Weights of a small image denoising model: 9.25M parameters.
Rows from block 5 of a small image denoising model, named by matrix and row number. Each number is 128 + 24 x the weight over its row's rms, rounded and kept within 0 to 255. All counts start at 0. Numbers have three digits each. After the name is the row's rms in percent of the matrix's.
After each channel's rows are labels from the 100 images, of 14848, where the channel reaches its highest value: "colour at peak" is the nearest of a few named colours to the mean colour under the peak. Only what is clearly more common there than usual is listed. The data: photos with spoken descriptions (Open Images, Localized Narratives). In brackets: how many of the 100.
# convs0: first 3x3 conv (model.decb.0.0.convs.0.weight, 192x384x3x3, standardized in use, each kernel summed), inputs 336-383

convs0.13 086:147110180064145090111114103114110200098052156115134202125114118114139127086118110159090126101162138077118103104129136128143106126116113164181154
colour at peak: black (60)

convs0.145 104:166125128085177077116102194121139169102129148074159100108125118139235108122062091149116148128111100080125109127130132153140082144113131126117100
colour at peak: black (72)

convs0.150 101:154156126141165126126107100139147103129148171140111080067144133163113103096255186129136166136139101131093118154110147148162165125198122000182140
colour at peak: white (42)

convs0.124 102:118141110123151102094130154126138110122171136139133107104160049163098163112255116121097140127119122091128119151114132100107127114132115000103146
colour at peak: white (75)

convs0.86 105:114116108155145054102131203118121194112140087090131102139094066136254108099127163111128111138122114090162103142140130135148134100078103151093091
colour at peak: black (75)

convs0.29 111:150167119121138112133122114147106147098105113187105131128096115127140097103255112127073169133101106120113125118064119114122146092172146118135142
colour at peak: white (53)

convs0.78 082:136156102154102151083147128130131119134169145157089153093146089177187122095255160095111089094165145073121120105105151132154174143175121001127134
colour at peak: white (36)

convs0.135 133:175070121046209123126107172103092093132141106156138149135149095128075132184005081145161137150120123165156121130159133119094109175150112085145125
colour at peak: white (39)

convs0.31 099:131146116103140084151069113154136090132051154079146109122128117106049142129028107121151124115154137089077103164058130171135101144154141150170138
colour at peak: black (62)

convs0.9 164:137144117089156116093150126161139116123110107171119110087115102155164128031239103144098117139139125126102125140105129104139124119210152000165137
colour at peak: white (59)

convs0.80 117:127174119130096092181069134136148152148101097197117131113142073180066157087193090125140063114170058120097110162113136129101093118161136070190142
colour at peak: white (29)

convs0.109 069:124104144120158133075152177139178051093131084123148121116170081182151088112163148127133170104150138157116139120133088102140108122141099117154135
colour at peak: black (61)