From a checkpoint of a small image denoising model.
Data: trained on photos with spoken descriptions (Open Images, Localized Narratives), 50862 training examples, 60.4 epochs.
Rows from block 5 of a small image denoising model, named by matrix and row number. Rows with one number belong to one channel. Each number is 500 + 25 x the weight over its row's rms, rounded and kept within 0 to 999. All counts start at 0. Numbers have three digits each.
After each channel's rows are labels from the 100 images, of 14848, where the channel reaches its highest value: "colour at peak" is the nearest of a few named colours to the mean colour under the peak. Only what is clearly more common there than usual is listed. The data: photos with spoken descriptions (Open Images, Localized Narratives).
# convs0: first 3x3 conv (model.decb.0.0.convs.0.weight, 192x384x3x3, standardized in use, each kernel summed), inputs 48-95
# convs1: second 3x3 conv (model.decb.0.0.convs.1.weight, 192x192x3x3, standardized in use, transposed, each kernel summed), outputs 48-95

convs0.184:512487496499470477521530480508493504518474478487509524513509507495507505484498492504492515522517513508499507497493500503493515509496503469511504
convs1.184:507464510503492478480533501508501468442517477495503528497516477452504449485497469505499507517485514451506509465524459517477505486463524412489497
colour at peak: black

convs0.142:512498511509486478484471507530493517482485509485498508510506525460506502506501540500504487519487494509491483495503528507510510514510525512509502
convs1.142:515522535522532471526505525421484514509540521492508477484525482531499528484522463515512465501545493489496508520583489515498531542509492481531492
colour at peak: white

convs0.98:498493515501484494537532482511480513538481487486533518515477507497490522518495518510521525501536530486524504526497515501497509529498504496535518
convs1.98:490467506488478470480505492467498516488493461491510466500518469457476447489480490522524484503464480487548493477488532526498497461416507476531452
colour at peak: white

convs0.106:502490504501500473518505500502496510510484497496492513509481514477495509511531510502515496501508512525513487512497517494497481509503495516508499
convs1.106:477406484518480473476502470505516498424499421507507512482513492451470474506501496499436508513475485497530493477502483459435487487434505486534470
colour at peak: black

convs0.165:487493522509481474531536466500475516549454480468523525491475520481500507492506538500505537502530554521520498490530506498506508527490509485569529
convs1.165:479526509470522512448470477506520528502506522476477470486510533505493525498493525443469505476510441497525461506494504520477486506476509487514473
colour at peak: white

convs0.104:487486494494504497504504500507501506514476492475499497499513505504498506489507511515472513510514512519504493508523508500492517511512507497503494
convs1.104:526518523506521462506528524479486476484503552502502536535521486430514498482526492512553502496517480481506538487517545522517513496489505423512514
colour at peak: black

convs0.141:506480508506484472545549505503509468536486481522500519530483511479505520505530509506518548512538529513511486502490521494515481531506492478527532
convs1.141:484483505493499498460484465537548477434517472507497516495487533464489466511510517475461497510511498480524491487504481467466500504473478459509489
colour at peak: black

convs0.131:506502503507513487506506494512512529482502480459521498508500534497519501518505546533498482508469504489513484528521508492516506512513512503516514
convs1.131:506518537546482503540514552463478475514546498475511477481521484532492510478508488536511446486552496493479469474543486468510513520544506512495489
colour at peak: white

convs0.130:504489508507470474514509481491488521514476488487503514513477489469488501498497501497502514504514513520518509486499499507495503517501518489521517
convs1.130:478495488522512473540508541496483483505540496463529475503537467522494510502492511539496489515523501517485486503556523476505546526539513522487554
colour at peak: black

convs0.100:510524509502483532477518513514525524482501472484495522488500520480542479522491498496501510477484543507482521482515495515510530512516495512473495
convs1.100:536468456507497498499482507525459491516460474506543549544516476478493536530529487444486503505456510529488476515481470489455480512482488518496497
colour at peak: black

convs0.95:498498497488521482522532527516515510501505499523513509497508492502513508487527496499502506524509515501492487507505518505508495513494509498515513
convs1.95:477518490535509523484498495485539517493529517488489467524496496476494453524477500495512479514520527503531482462484512480529523481488519443490548
colour at peak: black

convs0.157:505473510490484485530523504516467503530485475472525522505487497495490515508497539513510527506540519503526478507499525506512504512501503515542509
convs1.157:480498481484567490491478499471520517497485473475455477520493503475488475476498499496517490506484492490486532510518543524519481477438522504482443
colour at peak: black

convs0.181:496498505507486500495503497495479514498500494493521508514513516495493508512529538525517490539500509500517515502505513491502512520509506524520501
convs1.181:504525492512512503532494540511504497520495495500533495527546495546566540528520465497479476491546491517504476502522489466483540561507481559498570
colour at peak: white

convs0.75:504499515491519492494480517472488511496532499516510511507547487536533504516502496490520493507499472501482506494506476498490501500508522520478481
convs1.75:507501534514502474479487453486531498461515517481495498480490508493514508455484466478497504501494508498538512455483489513510484538452482445500460
colour at peak: black

convs0.82:512502499491504520495508505518495500488499497488516485509508495496522500529487477489532544485513541512470505522498517507520502517493501532532519
convs1.82:475518502469497522446460459515503508481492493496497553494503525491463541536501507467447536532438533498537511501520463529465505476487513533501483
colour at peak: black

convs0.93:512495509498520526485484481492504492511498514519518502498481497509515486493518509512492489513494497497492489484500515487492488512491508495493482
convs1.93:542506501508516521525525500550507487438488496517505550478523529534540516506520527504488523469515500506496520470536499452463511507532471533498491
colour at peak: white

convs0.113:513485508509490492493501478527473506491483469483495511509467530446499532508518536508513478511487499513503488512508521504520507510469515504524483
convs1.113:508487543518490444516519517463474482497526523521509493464500473502489499462519503510534495493536480480468511473496497479501496481505516463477469
colour at peak: black

convs0.24:512479509509477471516533462515489530533471480475527525494482475472480528519481510470509501484537512506515514526480516506516492511492506503540548
convs1.24:520553543496501485500493468494524485492508517431473495475519526500474470479467499493569490511492475463505505509444493494522511424500500493454506
colour at peak: white

convs0.37:504483501497467484512525461522453501523495460489541529502484486467472505503507501493507510526514494501517505526510514507508492537487512481517520
convs1.37:536502534508501538567520509507503580503496506518473438480519535515514526501522517519505513486526499481481476548485481550549504492532537528491479
colour at peak: white

convs0.118:521489491497504487486517472497497512500475475487531524507483503485513520518511509515493532521521508526497488515521514499507515507480531507515508
convs1.118:513501487529501484538472522510478490442510477524516519488515500499519520492502504497481497466506511473481501448501470486434527495510512487483512
colour at peak: black