Rows from block 2 of a small image denoising model, named by matrix and row number. Rows with one number belong to one channel. Each number is 128 + 32 x the weight over its row's rms, rounded and kept within 0 to 255. All counts start at 0.
After each channel's rows are labels from the 100 images, of 14848, where the channel reaches its highest value: "top examples" is what is common among them; "patch colour" is the nearest of a few named colours to the mean colour under the peak. Only what is clearly more common there than usual is listed. The data: photos with spoken descriptions (Open Images, Localized Narratives). In brackets: how many of the 100.
# convs0: first 3x3 conv (model.enc.2.0.convs.0.weight, 192x192x3x3, standardized in use, each kernel summed), inputs 64-127
# convs1: second 3x3 conv (model.enc.2.0.convs.1.weight, 192x192x3x3, standardized in use, transposed, each kernel summed), outputs 64-127

convs0.124 [150 120 165  64 106 112 149 129 150  74 122 161 112  89 117  91  77 140  92 150 128 139  72 167 128 136 185 149 136  97 183 125 166 166 152  85 189  84 161 138  77 153 170 149 166 136 120  55  94  93 149 123 134 136  91 144 194 173  48 106 143 130 137 150]
convs1.124 [158 120 155   7 173  89  99 153 144 121 160  86 129 114 136 134 136 138 134  79 164 132 150 152 113 116  90 128 192  75 159  94 118 115  81  92  95 112 134 155 144  99 146 107 183 131 131 152 148 142 146 145  60 153  95 102 109 125 202 112 113 144 137 210]
top examples: text has "sky" (75); text has "trees" (57); text has "water" (30)
patch colour: white (38)

convs0.62 [159 106  80  85 140 167 218 130 134 126 168 120  87 109 134 145 143 128  83 105 133 181 154 157 122 136 127  80 140 143 147 169  82 114 128 165 208 164 130 116 111 152 148 100 121 169 114 112 142 116 153 119 124 123 101  98  83 131 185 126 112 170 110  80]
convs1.62 [135 135 133 190  80 106  74 101 108 125 112 152 163 158 134 164 130 130 173 131  75 140 105 136  90 132 213 130 111 138  96 143 101 132 127 132 204  93 146 192 118 103 159  99  79 110 115  81  76 123  77 139 165  82 120 176 197  88 131 132 128  98 133  78]
top examples: text has "dark" (26); text has "playing" (26)
patch colour: black (93)

convs0.36 [115 154 143  59 135 199 121 156 150 101 147 144 151  81 107  94 103 115 103 135 139 197  93 143 125  70 165 143 147 137 164  43 147  83 167 136 139 120 136 122  74 130 108 111 127 108 152  70 117 109 124  94 108 161 117  90 179 131  78 109 178 116 128 129]
convs1.36 [126 129 137   0 144 126 115 139 154  98 162  78 134 153 117 128 149 126 135 116 127 163 150 127 170 172 120  99 114 105  77 120  81  98 165  90  86 149 141  92 124 164 120 114 133 123 123 138 143 160 139 127 139 127 141 124 116 139 173  83 113 144 168 203]
top examples: text has "sky" (61); text has "buildings" (28)
patch colour: white (41)

convs0.15 [ 94 173 107  93 112 118 135 141 135  48 107 115 165  94 141  91  71 102 150 143 132 175  93 137 108 114 180 133  72 125 145  97 161  98 177  68 108 113 121 129  84 112 103 140  91 104 117  92  75 155 141 108 128 126 108 106 174 181 136 125 137 117 193 118]
convs1.15 [125 116  94  97 158 170 160 152 152 143 154  90 128 113 152 126 105 100 120 126 185 158 183 139 128 139  81 147 202  91 242 152 134 109 169 102 133 177 105 110 142 157 118 111 158 170 120 113 152 113 136 125 106 161 172 118 141  86 139  94  91 149 168 158]
top examples: text has "wall" (43); text has "table" (36); text has "sitting" (36); text has "lights" (28)
patch colour: black (48)

convs0.14 [187 107 116  84 126 189 185 104 138 160 145 142 140 152 172 147 121 163  98 100 100  92 135 170 133 152 120  99 154  94 114 155 142 131 133 197 163 160 128  87 146 121 147  94 114 123 121 109 162 164 119 165  73 189 160 124 128  94  95 133  75 164 116 155]
convs1.14 [175 145 144  98 196 151 124 168 128 129 162 107 147  67 110  92 123 144 125 163 136 117 162 178 129 115 132 168 128 138 180 148 153 193 133  54  95 147 146 141 113 126 141 163 150 135 167 168 138  89 126 132 123 173 118 103 168 164 151 123 156  97 132 136]
top examples: text has "sky" (58); text has "buildings" (27); text has "clouds" (25)
patch colour: white (38)

convs0.57 [ 79 130 111 104 117 156 148 119 119 100 143 121  81 112 124  80  61 113 117 158 134 133 154 149 112 134 161 155 124 154 162 110 138 110 147  78 126 148  95  46 114 153  99 157 100 142 112 110 144 123 142 126 155 161  93 107 206 112 109 108 103 181 165 111]
convs1.57 [162  88 152 114 103  87  96 106 113 161 101 128 100 161 127 145 146  85 177  95 152 113 133 147  96 105 125  82 150 110 142 120  46 159 212 124  95 117 131 193 139 123 134 104 161  98  71 122 120  92  99 159 123 118 190 152  84  85 105 132  66 138 158  94]
top examples: text has "wall" (46); text has "table" (33)
patch colour: white (34)

convs0.123 [125 165 172 152  85 134 121 157 150  84  91 161 169 117 153 124  88 130 173 153 163 144 132 102  60 122 172 155 152 122  99  87 166  94 138 143 124 139 124 107 118 178 115 104 164 134 128 110 166 114 142 144 167 103 106 102  48 164 130 110 116 175  88 175]
convs1.123 [156 169 160  88 179 142 183 114 169  84 114 134 137 143 108 101 155 193 127 174 157  92 168 131 159 146 119 134 126 131 128 118 149 120 135  73  74 132 176 199 205 148 124 185 147 131 164 172 154 121 147 122 135 125 129 131 146 123 118  95 127 166 153 214]
top examples: text has "sky" (50)
patch colour: black (45)

convs0.120 [105 164 175 156 109 108 121 162  99 157 115  94 132 110 118 137  79 131 140 151 184 128 138 134 105 160 163 202 110 138  76  98 177 111 117 101  62 139 132 116  86 109 140 121 130 121 108  98 160 167 159 132 139 135  77  93 150 129 152 131 145 127 103 171]
convs1.120 [115 167 164  93 117 138 137  76 119 123 127 131 175 100 117 149 131 176  99  87 150  79  81 132 123  67 123 108 101  92  92 103 171 134 131 154  90 108 172 178 130 130 132 146 171 139  91 132 131 119 120 177 153 169 140 166  92 153  71 111 149 112 107 138]
top examples: text has "trees" (56)
patch colour: black (48)

convs0.77 [111 118  88  74 149 162 156 114 167 139 161 131 125  99 136 136 122 156 139 112 173 139 160 132 124 152 131 109 164  68 162 118 109 128 106 167 198 164 118 117 113 140 115 101 133 155  97 142 141  90 128 145 119 125 171 120 105 127 157  76 106 169 140 104]
convs1.77 [180 134 135 136 134 118 101 132 138 117 120 134 179 141 119 124 145 176 113 182  98 143 126 138 168 141 147 143  81 172 151 124 157 163 131 161 180 112 154 172 155 120 136 160 139  97 147 100 104 134 116 130 143 137 111 106 125 130 126 134 212 152 135  94]
top examples: text has "sky" (68); text has "buildings" (28); text has "clouds" (26)
patch colour: white (26)