config = dict(
    train_examples=50862,
    crop_scale_min=0.7,
    horizontal_flip=True,
    loss='l1',
    norm='groupnorm',
    pixel_unshuffle=2,
    residual_init='scaled_by_depth',
    eps=1e-06,
    steps=12000,
    batch_size=256,
    warmup_steps=600,
    weight_decay=0.06,
)
Rows from block 2 of a small image denoising model, named by matrix and row number. Rows with one number belong to one channel. Each number is 128 + 32 x the weight over its row's rms, rounded and kept within 0 to 255. All counts start at 0. Numbers have three digits each.
After each channel's rows are labels from the 100 images, of 14848, where the channel reaches its highest value: "patch colour" is the nearest of a few named colours to the mean colour under the peak; "responds to" is what is common among them. Only what is clearly more common there than usual is listed. The data: photos with spoken descriptions (Open Images, Localized Narratives).
# convs0: first 3x3 conv (model.enc.2.0.convs.0.weight, 192x192x3x3, standardized in use, each kernel summed), inputs 0-63
# convs1: second 3x3 conv (model.enc.2.0.convs.1.weight, 192x192x3x3, standardized in use, transposed, each kernel summed), outputs 0-63

convs0.50:062095195107163139172190121170178118150186129108160130152172161115134178186117110151113129166131177171089140117094176171137182188085152099109162160113119126157135117153168137142104161129089138
convs1.50:230110133146153102114156168131109114151141103151148091147080162076149160126146135139114128073137120126155172128151118131169046097105085144126098141150125050136129158122148127154150129115103126
patch colour: white
responds to: text has "sky"; text has "buildings"

convs0.123:082123159121115179127182153121170146151140130070090148109126187119129085159190113139181156061112121135130124124139122142120095121146109113137113133103141118146124088144193168172207126110138146
convs1.123:109094145199168157130167123130144148205193111114131170106134123119178130198177161153155148113150113153112152103100130168110176209108142079106182175129133104146126168145205128141149115105161141
patch colour: black
responds to: text has "sky"

convs0.32:232157116185144162116138140100128169135118124100127088118129109138090077137163118145168138110102134119135136183139081129136056063122070120154136116105123138151109100090130128138147101114107081
convs1.32:030087160174107072125139095118140134112134090117152125121117119180111158122100159110154136120118129120114117096081111167113194189129129049153198120128140146151079130140096104154144116117086128
patch colour: white
responds to: text has "sky"; text has "trees"; text has "buildings"; text has "water"

convs0.36:000110128118125134105164159112138104165129091150092105151111092134096084105179146089146104086167130132137069130071073114133147104127133154100166201129123084130157081147153112146151102116112128
convs1.36:172108148107134121113106139147119130159119150186144134079138125039130064135118116136071084142128145132109183128143131109094153157106114038129122178128131195164107120139126094105127139140140117
patch colour: white
responds to: text has "sky"; text has "buildings"

convs0.77:077107160128135117127181094120163108146134179163142130163121163122170103190140128110122134140138188165107129127096163152110199156074102065122234158140168157162183124197148111159140147116102177
convs1.77:157109114101176100130095161121102151166118095144178176115111134090115089131129150129112155134086103130134138143195092183188088069126104199112157162148145136093128164116050103122101100147097152
patch colour: white
responds to: text has "sky"; text has "buildings"; text has "clouds"

convs0.120:139140121097154158109156120098138180117097104133099120091104118108113062150164107149168170041154125164108129124125113108153077196190115124119131154155097081118120061148143137141146165144102127
convs1.120:038129164170108162082140089127160141092169199097075200086081079143198133107120104110134104126102119091126180137094116140087145184166133059119184095136119149145088118138216080111100085097148118
patch colour: black
responds to: text has "trees"

convs0.14:051075189114130122161160120167161087163099147151155125193133163103208128180118122148111157119119157122111124152110141129130125150107141075117171154116152128133187171185152109120125146111134135
convs1.14:150153200134151078116176173117113158170122057166109152107108187152128144166144144168157166126118118130098153103116130126182096093164092126115223155168150151128148219162079164143116144135147120
patch colour: white
responds to: text has "sky"; text has "buildings"; text has "clouds"

convs0.15:094137104117138188101148079100094145145133106103078123056155075180101209166189096135121124115124095129098100123109138131157125124120086146171057093116145130107065091085086107135139108102127171
convs1.15:183091146163158192089166136138132097118185117147112068195067163189128185158127089149102137109157150142125187136092163165133154138079097139168146145147166124146177079173188140198163136152183131
patch colour: black
responds to: text has "wall"; text has "table"; text has "sitting"; text has "lights"

convs0.27:146084150138095178151185153187160097113181157095229137080138185116105121107141092108130108138063117173156104167120102134107153121107101105112101120089129169213108121122185081179132102071137114
convs1.27:131098088074108128161166151156119074118136128131166163115114139167164164080130102119126144121084134087152115147061110120107147085157083060112149107113135190161128148144182134170091107087117132
patch colour: white
responds to: text has "sky"

convs0.124:027161122141165150089160127132125142154118098133102100146126120143056181144165120134168143127146118092102088123138104114118094101104157128154179120123156102091114128122115118116131104162130155
convs1.124:255088116113152108146142133162133124108120097137133166138137143161130044130123077144083100140131117159121148117131146099101128111111064022105113142117128121149120106124132125151131158095108120
patch colour: white
responds to: text has "sky"; text has "trees"; text has "water"

convs0.62:148059177115124099133128134118122097145177083104136134165173183091091153122114139134074108166192133156100143071137140116108127133095151131087131139080125130129159189194107126180163161090125137
convs1.62:125153096145106172110138078160123149139092173108177138093151097111131138117109152117174096175125088117184143135156114169136119125129151243184086119153145115082115118082146110096103104173125140
patch colour: black
responds to: text has "dark"; text has "playing"

convs0.57:102130088129080152134154119152147087123106118149049036093159132180091238151181116127134154150134142151070142111161123056135084158137122117149102131127140065106124146105102125115141137136096159
convs1.57:155090120138112185133123096170115127129117126140120139128171106166152148121090084142121116163138107104156151113120116092114188130097136080121125112097151122113122105114166091120116119155181136
patch colour: white
responds to: text has "wall"; text has "table"