config = dict(
    dataset='photos with spoken descriptions (Open Images, Localized Narratives)',
    image_size=48,
    grayscale=True,
    loss='l1',
    hidden_act='silu',
    weight_standardization=True,
    dropout=0.1,
    upsampling='transposed_conv',
    init='torch_default',
    residual_init='scaled_by_depth',
    learning_rate=0.0021,
    beta1=0.9,
    epochs=60.4,
    warmup_steps=600,
)
Rows from block 5 of a small image denoising model, named by matrix and row number. Each number is 128 + 24 x the weight over its row's rms, rounded and kept within 0 to 255. All counts start at 0. Numbers have three digits each.
After each channel's rows are labels from the 100 images, of 14848, where the channel reaches its highest value: "strongest on" is what is common among them. Only what is clearly more common there than usual is listed. The data: photos with spoken descriptions (Open Images, Localized Narratives).
# convs0: first 3x3 conv (model.decb.0.0.convs.0.weight, 192x384x3x3, standardized in use, each kernel summed), inputs 288-335

convs0.187:119129134163098094143119140110090128107116142086116100135126142100098180118113119114078125080100084109094111119126148032117060113107161144085115
strongest on: text has "trees"; text has "sky"; text has "buildings"; text has "road"

convs0.126:154124117066091108187137149126125139113140105103102130137126139110080084130064130087111105065161149121152115118157105125114114139105143106120126
strongest on: text has "trees"; text has "sky"; text has "grass"; text has "bottom"

convs0.183:130143176117113131152113106136148119121121083117134164115140104134064094110066105172099133064086119161176142132130160119137130075169109176136154
strongest on: text has "grass"

convs0.188:149163080128124129091161104146153107134155142126150113126143137150113147201135140115120151105132104123148086130126147076133078119111099122114148
strongest on: text has "sky"

convs0.12:124127093142097176106149201147116069123180126139164114134127197082075124142116100140115167040179145161101137122101129112107149097141146152145099
strongest on: text has "plants"; text has "grass"

convs0.108:141159181100135143154117127144144135136155076117123124120124100136083108148152070083112147182170154152127125108126089070115125152120105077138123
strongest on: text has "sky"; text has "trees"; text has "buildings"; text has "water"

convs0.30:180084076114111128094143099128133081102128141106143153109144168124137150092124151107180126100147153139118107183115091080139136107109115121139127
strongest on: text has "grass"

convs0.89:145180090115104108180109133126160124112116146140122085134116144141122101114129136139160101111139130104118103098162147148137096109107113163150139
strongest on: text has "sky"; text has "trees"; text has "clouds"; text has "water"

convs0.20:097119119153100146153133126148160099104143150105153118137126154109109184078138107109128125176199121113105139115137142085166098152108135114128128
strongest on: text has "trees"; text has "grass"

convs0.8:125136074130096123137082145139129096149144118103137125143116127137105092129093076135113148052152119101099144168115124074087112091110106131138126
strongest on: text has "trees"; text has "plants"

convs0.96:126128115138141137084114122133107133111142153102127082133112169112109116179070042052120116082148083131109110084162153058133095135100168081100133
strongest on: text has "sky"; text has "water"

convs0.185:155145091105134123149117129127147145156125052128129096117121088132060105160130090091107124146172127150103107096112104072116105130103082091088148
strongest on: text has "sky"; text has "trees"; text has "buildings"; text has "water"

convs0.6:146095102071084155130120127139177104190142099140164135145101156119093100097076080087132148139108166122147109161192119094127087120132101134140115
strongest on: text has "grass"

convs0.33:132110137119130140132139118140090121153170118126144149155114127131102114140102090109139170136143127082126136109160107063123113148118060115121133
strongest on: text has "sky"

convs0.138:142154115083132135156138134111133157096152137110181126144154166114136101152086146149104158169100134155097130167161154162149069116112152146144092
strongest on: text has "table"; text has "chairs"

convs0.27:105140148116127096182083157116168125143142115115115096147101115110082123130076122104112127070170097174097115118147129059111065092108150136126111
strongest on: text has "trees"; text has "sky"

convs0.67:144161089094146112134121127132109104089149124092136091134149167117172143170096117158104127077095106112110131158079137193126095114168126158147099
strongest on: text has "wall"

convs0.159:127142145165112163162131138138191121086122103128111113123128089139092110112143121116100116120169130102112124103125103050150109108119155107130098
strongest on: text has "sky"; text has "water"; text has "buildings"

convs0.136:165107133135120124171137132142127128119159155103148121126110139115060159116094154106129122126159148142133115097154122068153151112103170143122150
strongest on: text has "sky"; text has "buildings"; text has "water"

convs0.173:078170196135152162155125133128132123103136122112150072100115127141160135093116135094134121141109096116147119154149141198139076103112172157148097
strongest on: text has "people"; text has "sitting"; text has "standing"; text has "wall"

convs0.69:137115125102115106181123200128112198148092179086112098109098163123101170102092103076160102092197153079127102110105124047125105101087171117074095
strongest on: text has "sky"; text has "water"

convs0.81:153147143092149120158050190153125083151100161110130087137129142139085107190054163075160089104135151120120121124139130089108115097124113128103117
strongest on: text has "sky"

convs0.125:126146124109113135048090159120148137163130136142152058096102149124122144144119085082122137082135131172116089094148161126145103101115113138138140
strongest on: text has "sky"

convs0.115:104152113074105164126124111135141081155162098108162140140124158136059063121094100170127155101116138112165146186133130047138129115143124135120112
strongest on: text has "plants"; text has "grass"

convs0.189:118127142086144158095128124157116180106119169093130084127098109121090069121092042097119127133101108143161115066135132132141096148101127074113136
strongest on: text has "sky"

convs0.116:120138201087122154181088097126126165100137147142153131098144108141096054148086164140111131213115104100111128123083151110215168117106107133176130
strongest on: text has "table"; text has "chairs"; text has "lights"

convs0.54:099110084101061154147125125119114064116132166183156145131149129128161122138132173151095133058168095118104125116167088138128103130119064130170138
strongest on: text has "water"

convs0.45:120170183157139147130173150147112139155148069124153154128115132127135118114120080147105143172063146100131134127130123147130157136127175128105112
strongest on: text has "wall"; text has "table"

convs0.111:142161124096099132121120178137160145145127125143130147119095109140097129041164074124141131137178158143131067113164140129118105133076123100113119
strongest on: text has "sky"; text has "buildings"

convs0.169:128135108096113139083169190126075203113123111148134118106146113150104115073156068127123142070091133130124081143103116136113109118093104134139094
strongest on: text has "sky"; text has "building"