A small image denoising model, trained from scratch: 60.4 epochs.
Rows from block 5 of a small image denoising model, named by matrix and row number. Each number is 128 + 32 x the weight over its row's rms, rounded and kept within 0 to 255. All counts start at 0. Numbers have three digits each. After the name is the row's rms in percent of the matrix's.
Before each channel's rows are labels from the 100 images, of 14848, where the channel reaches its highest value: "colour at peak" is the nearest of a few named colours to the mean colour under the peak. Only what is clearly more common there than usual is listed. The data: photos with spoken descriptions (Open Images, Localized Narratives). In brackets: how many of the 100.
# convs0: first 3x3 conv (model.decb.0.0.convs.0.weight, 192x384x3x3, standardized in use, each kernel summed), inputs 240-287

colour at peak: white (30)
convs0.142 089:127109146129141182095175075120146120151062068129091139088232139168167146194141160074118164067111157099131173128082155152178173114145126075029102

colour at peak: black (59)
convs0.95 096:119097185023127086116131133130150123109134169148094125134028150152080147103187129093091197140077053106152097174167095109063169084087153162170141

colour at peak: white (75)
convs0.124 102:160132080098047161136101087149128149128065046091127154101139101173130157148139135095154115131094158157105132134077182104168088089142149159161056

colour at peak: white (25)
convs0.165 095:032104104131157165126133119123174161156146089138149156108134132150150138159093110119147112108181134142142124154096149178111123125128156164193132

colour at peak: black (62)
convs0.31 099:144116171138100173201168117139166150101117144115108133076180108159076114150114106137102091163067174111091137118130143121123096136124169148156116

colour at peak: black (52)
convs0.75 094:132135148117133075162093214121119110114155108155243160199145091119062131116153101097106126131124058175142064106096090182068200158125164139098107

colour at peak: black (47)
convs0.184 097:160075044112204108189115147166135144135173152094140146122175108165141165143108200151095101120159143184085122111152121146070113089091115179250131

colour at peak: black (61)
convs0.109 069:127099134071094153081162127122106124131089123134137119104119163129143146141197049081125184109113084134145115089111190089108161159157176168172122

colour at peak: black (58)
convs0.141 129:163108129088117162119146079079178170111120145160049079051081125155143129140097148052095164120124126077131121118198146072098173122105160136177129

colour at peak: white (34)
convs0.24 087:144129135185201146092146183142154158136080122152116153103158104163187115155158084096206148144157134139112122160149122079111144140130044082171191

colour at peak: black (75)
convs0.86 105:141098148178122064151140203141173185122082119109083159092137072084134169105091160141182163156168131175108130137135112068133134093084129139084145

colour at peak: black (62)
convs0.106 112:129106142102148157144133075134215168136088027090043150094165129125137174151075189106117133117094138108109112143109144084075115154129143182188141

colour at peak: white (34)
convs0.93 086:129116168114166162085155176138167211111071151147086190178112109159107152157134185146122061162168166127190148161140113163074077075137085124172129

colour at peak: black (72)
convs0.104 103:128173142124143081122158170136130120165085049165106123171082147145115137093000128140059077167114170110122151086142120117108218147102110119070037

colour at peak: white (34)
convs0.131 101:169131186119119203128116088130140086177098114121093085066144203167158133186240181092133163155101119105045180091099134133128114045123117041111110

colour at peak: black (51)
convs0.157 106:101148133081110138129113205138136126152136079136078203160117148142119196086123127176140138106082094166153121138138139136094131126170160116029068

colour at peak: black (66)
convs0.130 115:155095114105139120145138155143145147145041148142122155095208149128117158140062150111123174136127135153132156137143174091073061103119118168117169

colour at peak: white (42)
convs0.150 101:111125103120118168140166127126135109123154026134143155105085127163159135110159140122112099113096188172125135121125151141199155160114140136176106

colour at peak: white (59)
convs0.9 164:150056123081113166161138067176137119151117103103162158096189089166152149136122107126119105123136144163100136106115137137119115136168066194165163

colour at peak: black (60)
convs0.13 086:181128123094146162164135161130141165137124097199139193159122122106127189072122177172107135121185133255117100114149107165126150128133171126081156

colour at peak: white (39)
convs0.135 133:156091116152120095141102098084124105139147089103148085089123164126106138133093168111085134135099132156145124162050172096132093072150255145255176

colour at peak: black (68)
convs0.82 073:166099142180094130151171112147145127088151066135109139107095120178164124147058139102075133153171097084086138140147137205118162082089110150184120

colour at peak: white (32)
convs0.37 083:251147130090129175136180137140178083143058160171121104100178118185168112154090125149141131096121160145099151125126116110105073125151105130255151

colour at peak: white (36)
convs0.78 082:119146122086107126126115125103111125077097150097177132161119159128120117132145141138082086078074129127139119117122090142205180159136144146125113

colour at peak: white (29)
convs0.80 117:155143107100131141143146181134161123115079147123127165139176162155111144139105104153102107096081115131093140103075161158104020059142122144255143

colour at peak: white (54)
convs0.98 150:135178169130175134075147182100158140103082119190139164135057128129116136115055090131166115141144092155133138159120111141140169146176162109092087

colour at peak: black (63)
convs0.100 070:119133129105157150081165123137160162163052118117155085124153180143152128155087058156120077116127118112145123169097190176106115137100194097090135

colour at peak: white (53)
convs0.29 111:134138118066073136097128110160168123132110109151138159124230158113137088135069109155097091108107107102118134153048123140142105110167123148233131

colour at peak: black (75)
convs0.118 087:169139123096091139235115138138172125106157044140118102085202109134086174136076139176082084125088108178137194106087097164106179094083129170140145

colour at peak: black (47)
convs0.113 079:161143195184156157110161149108131171151125102190181094161091201137158160111140127145086136170113160162175153099086095166072194176080120114052100

colour at peak: white (31)
convs0.181 106:156137099088105148137153058160165103115100099092098139144192126175152097185145086130044108137074106108074145082118150176071071104146131189172156

colour at peak: black (72)
convs0.145 104:097098131144125121147130094150156123104147071093103144089127075114158189103102170152171143135140113153148175107123115096098172124131136168125155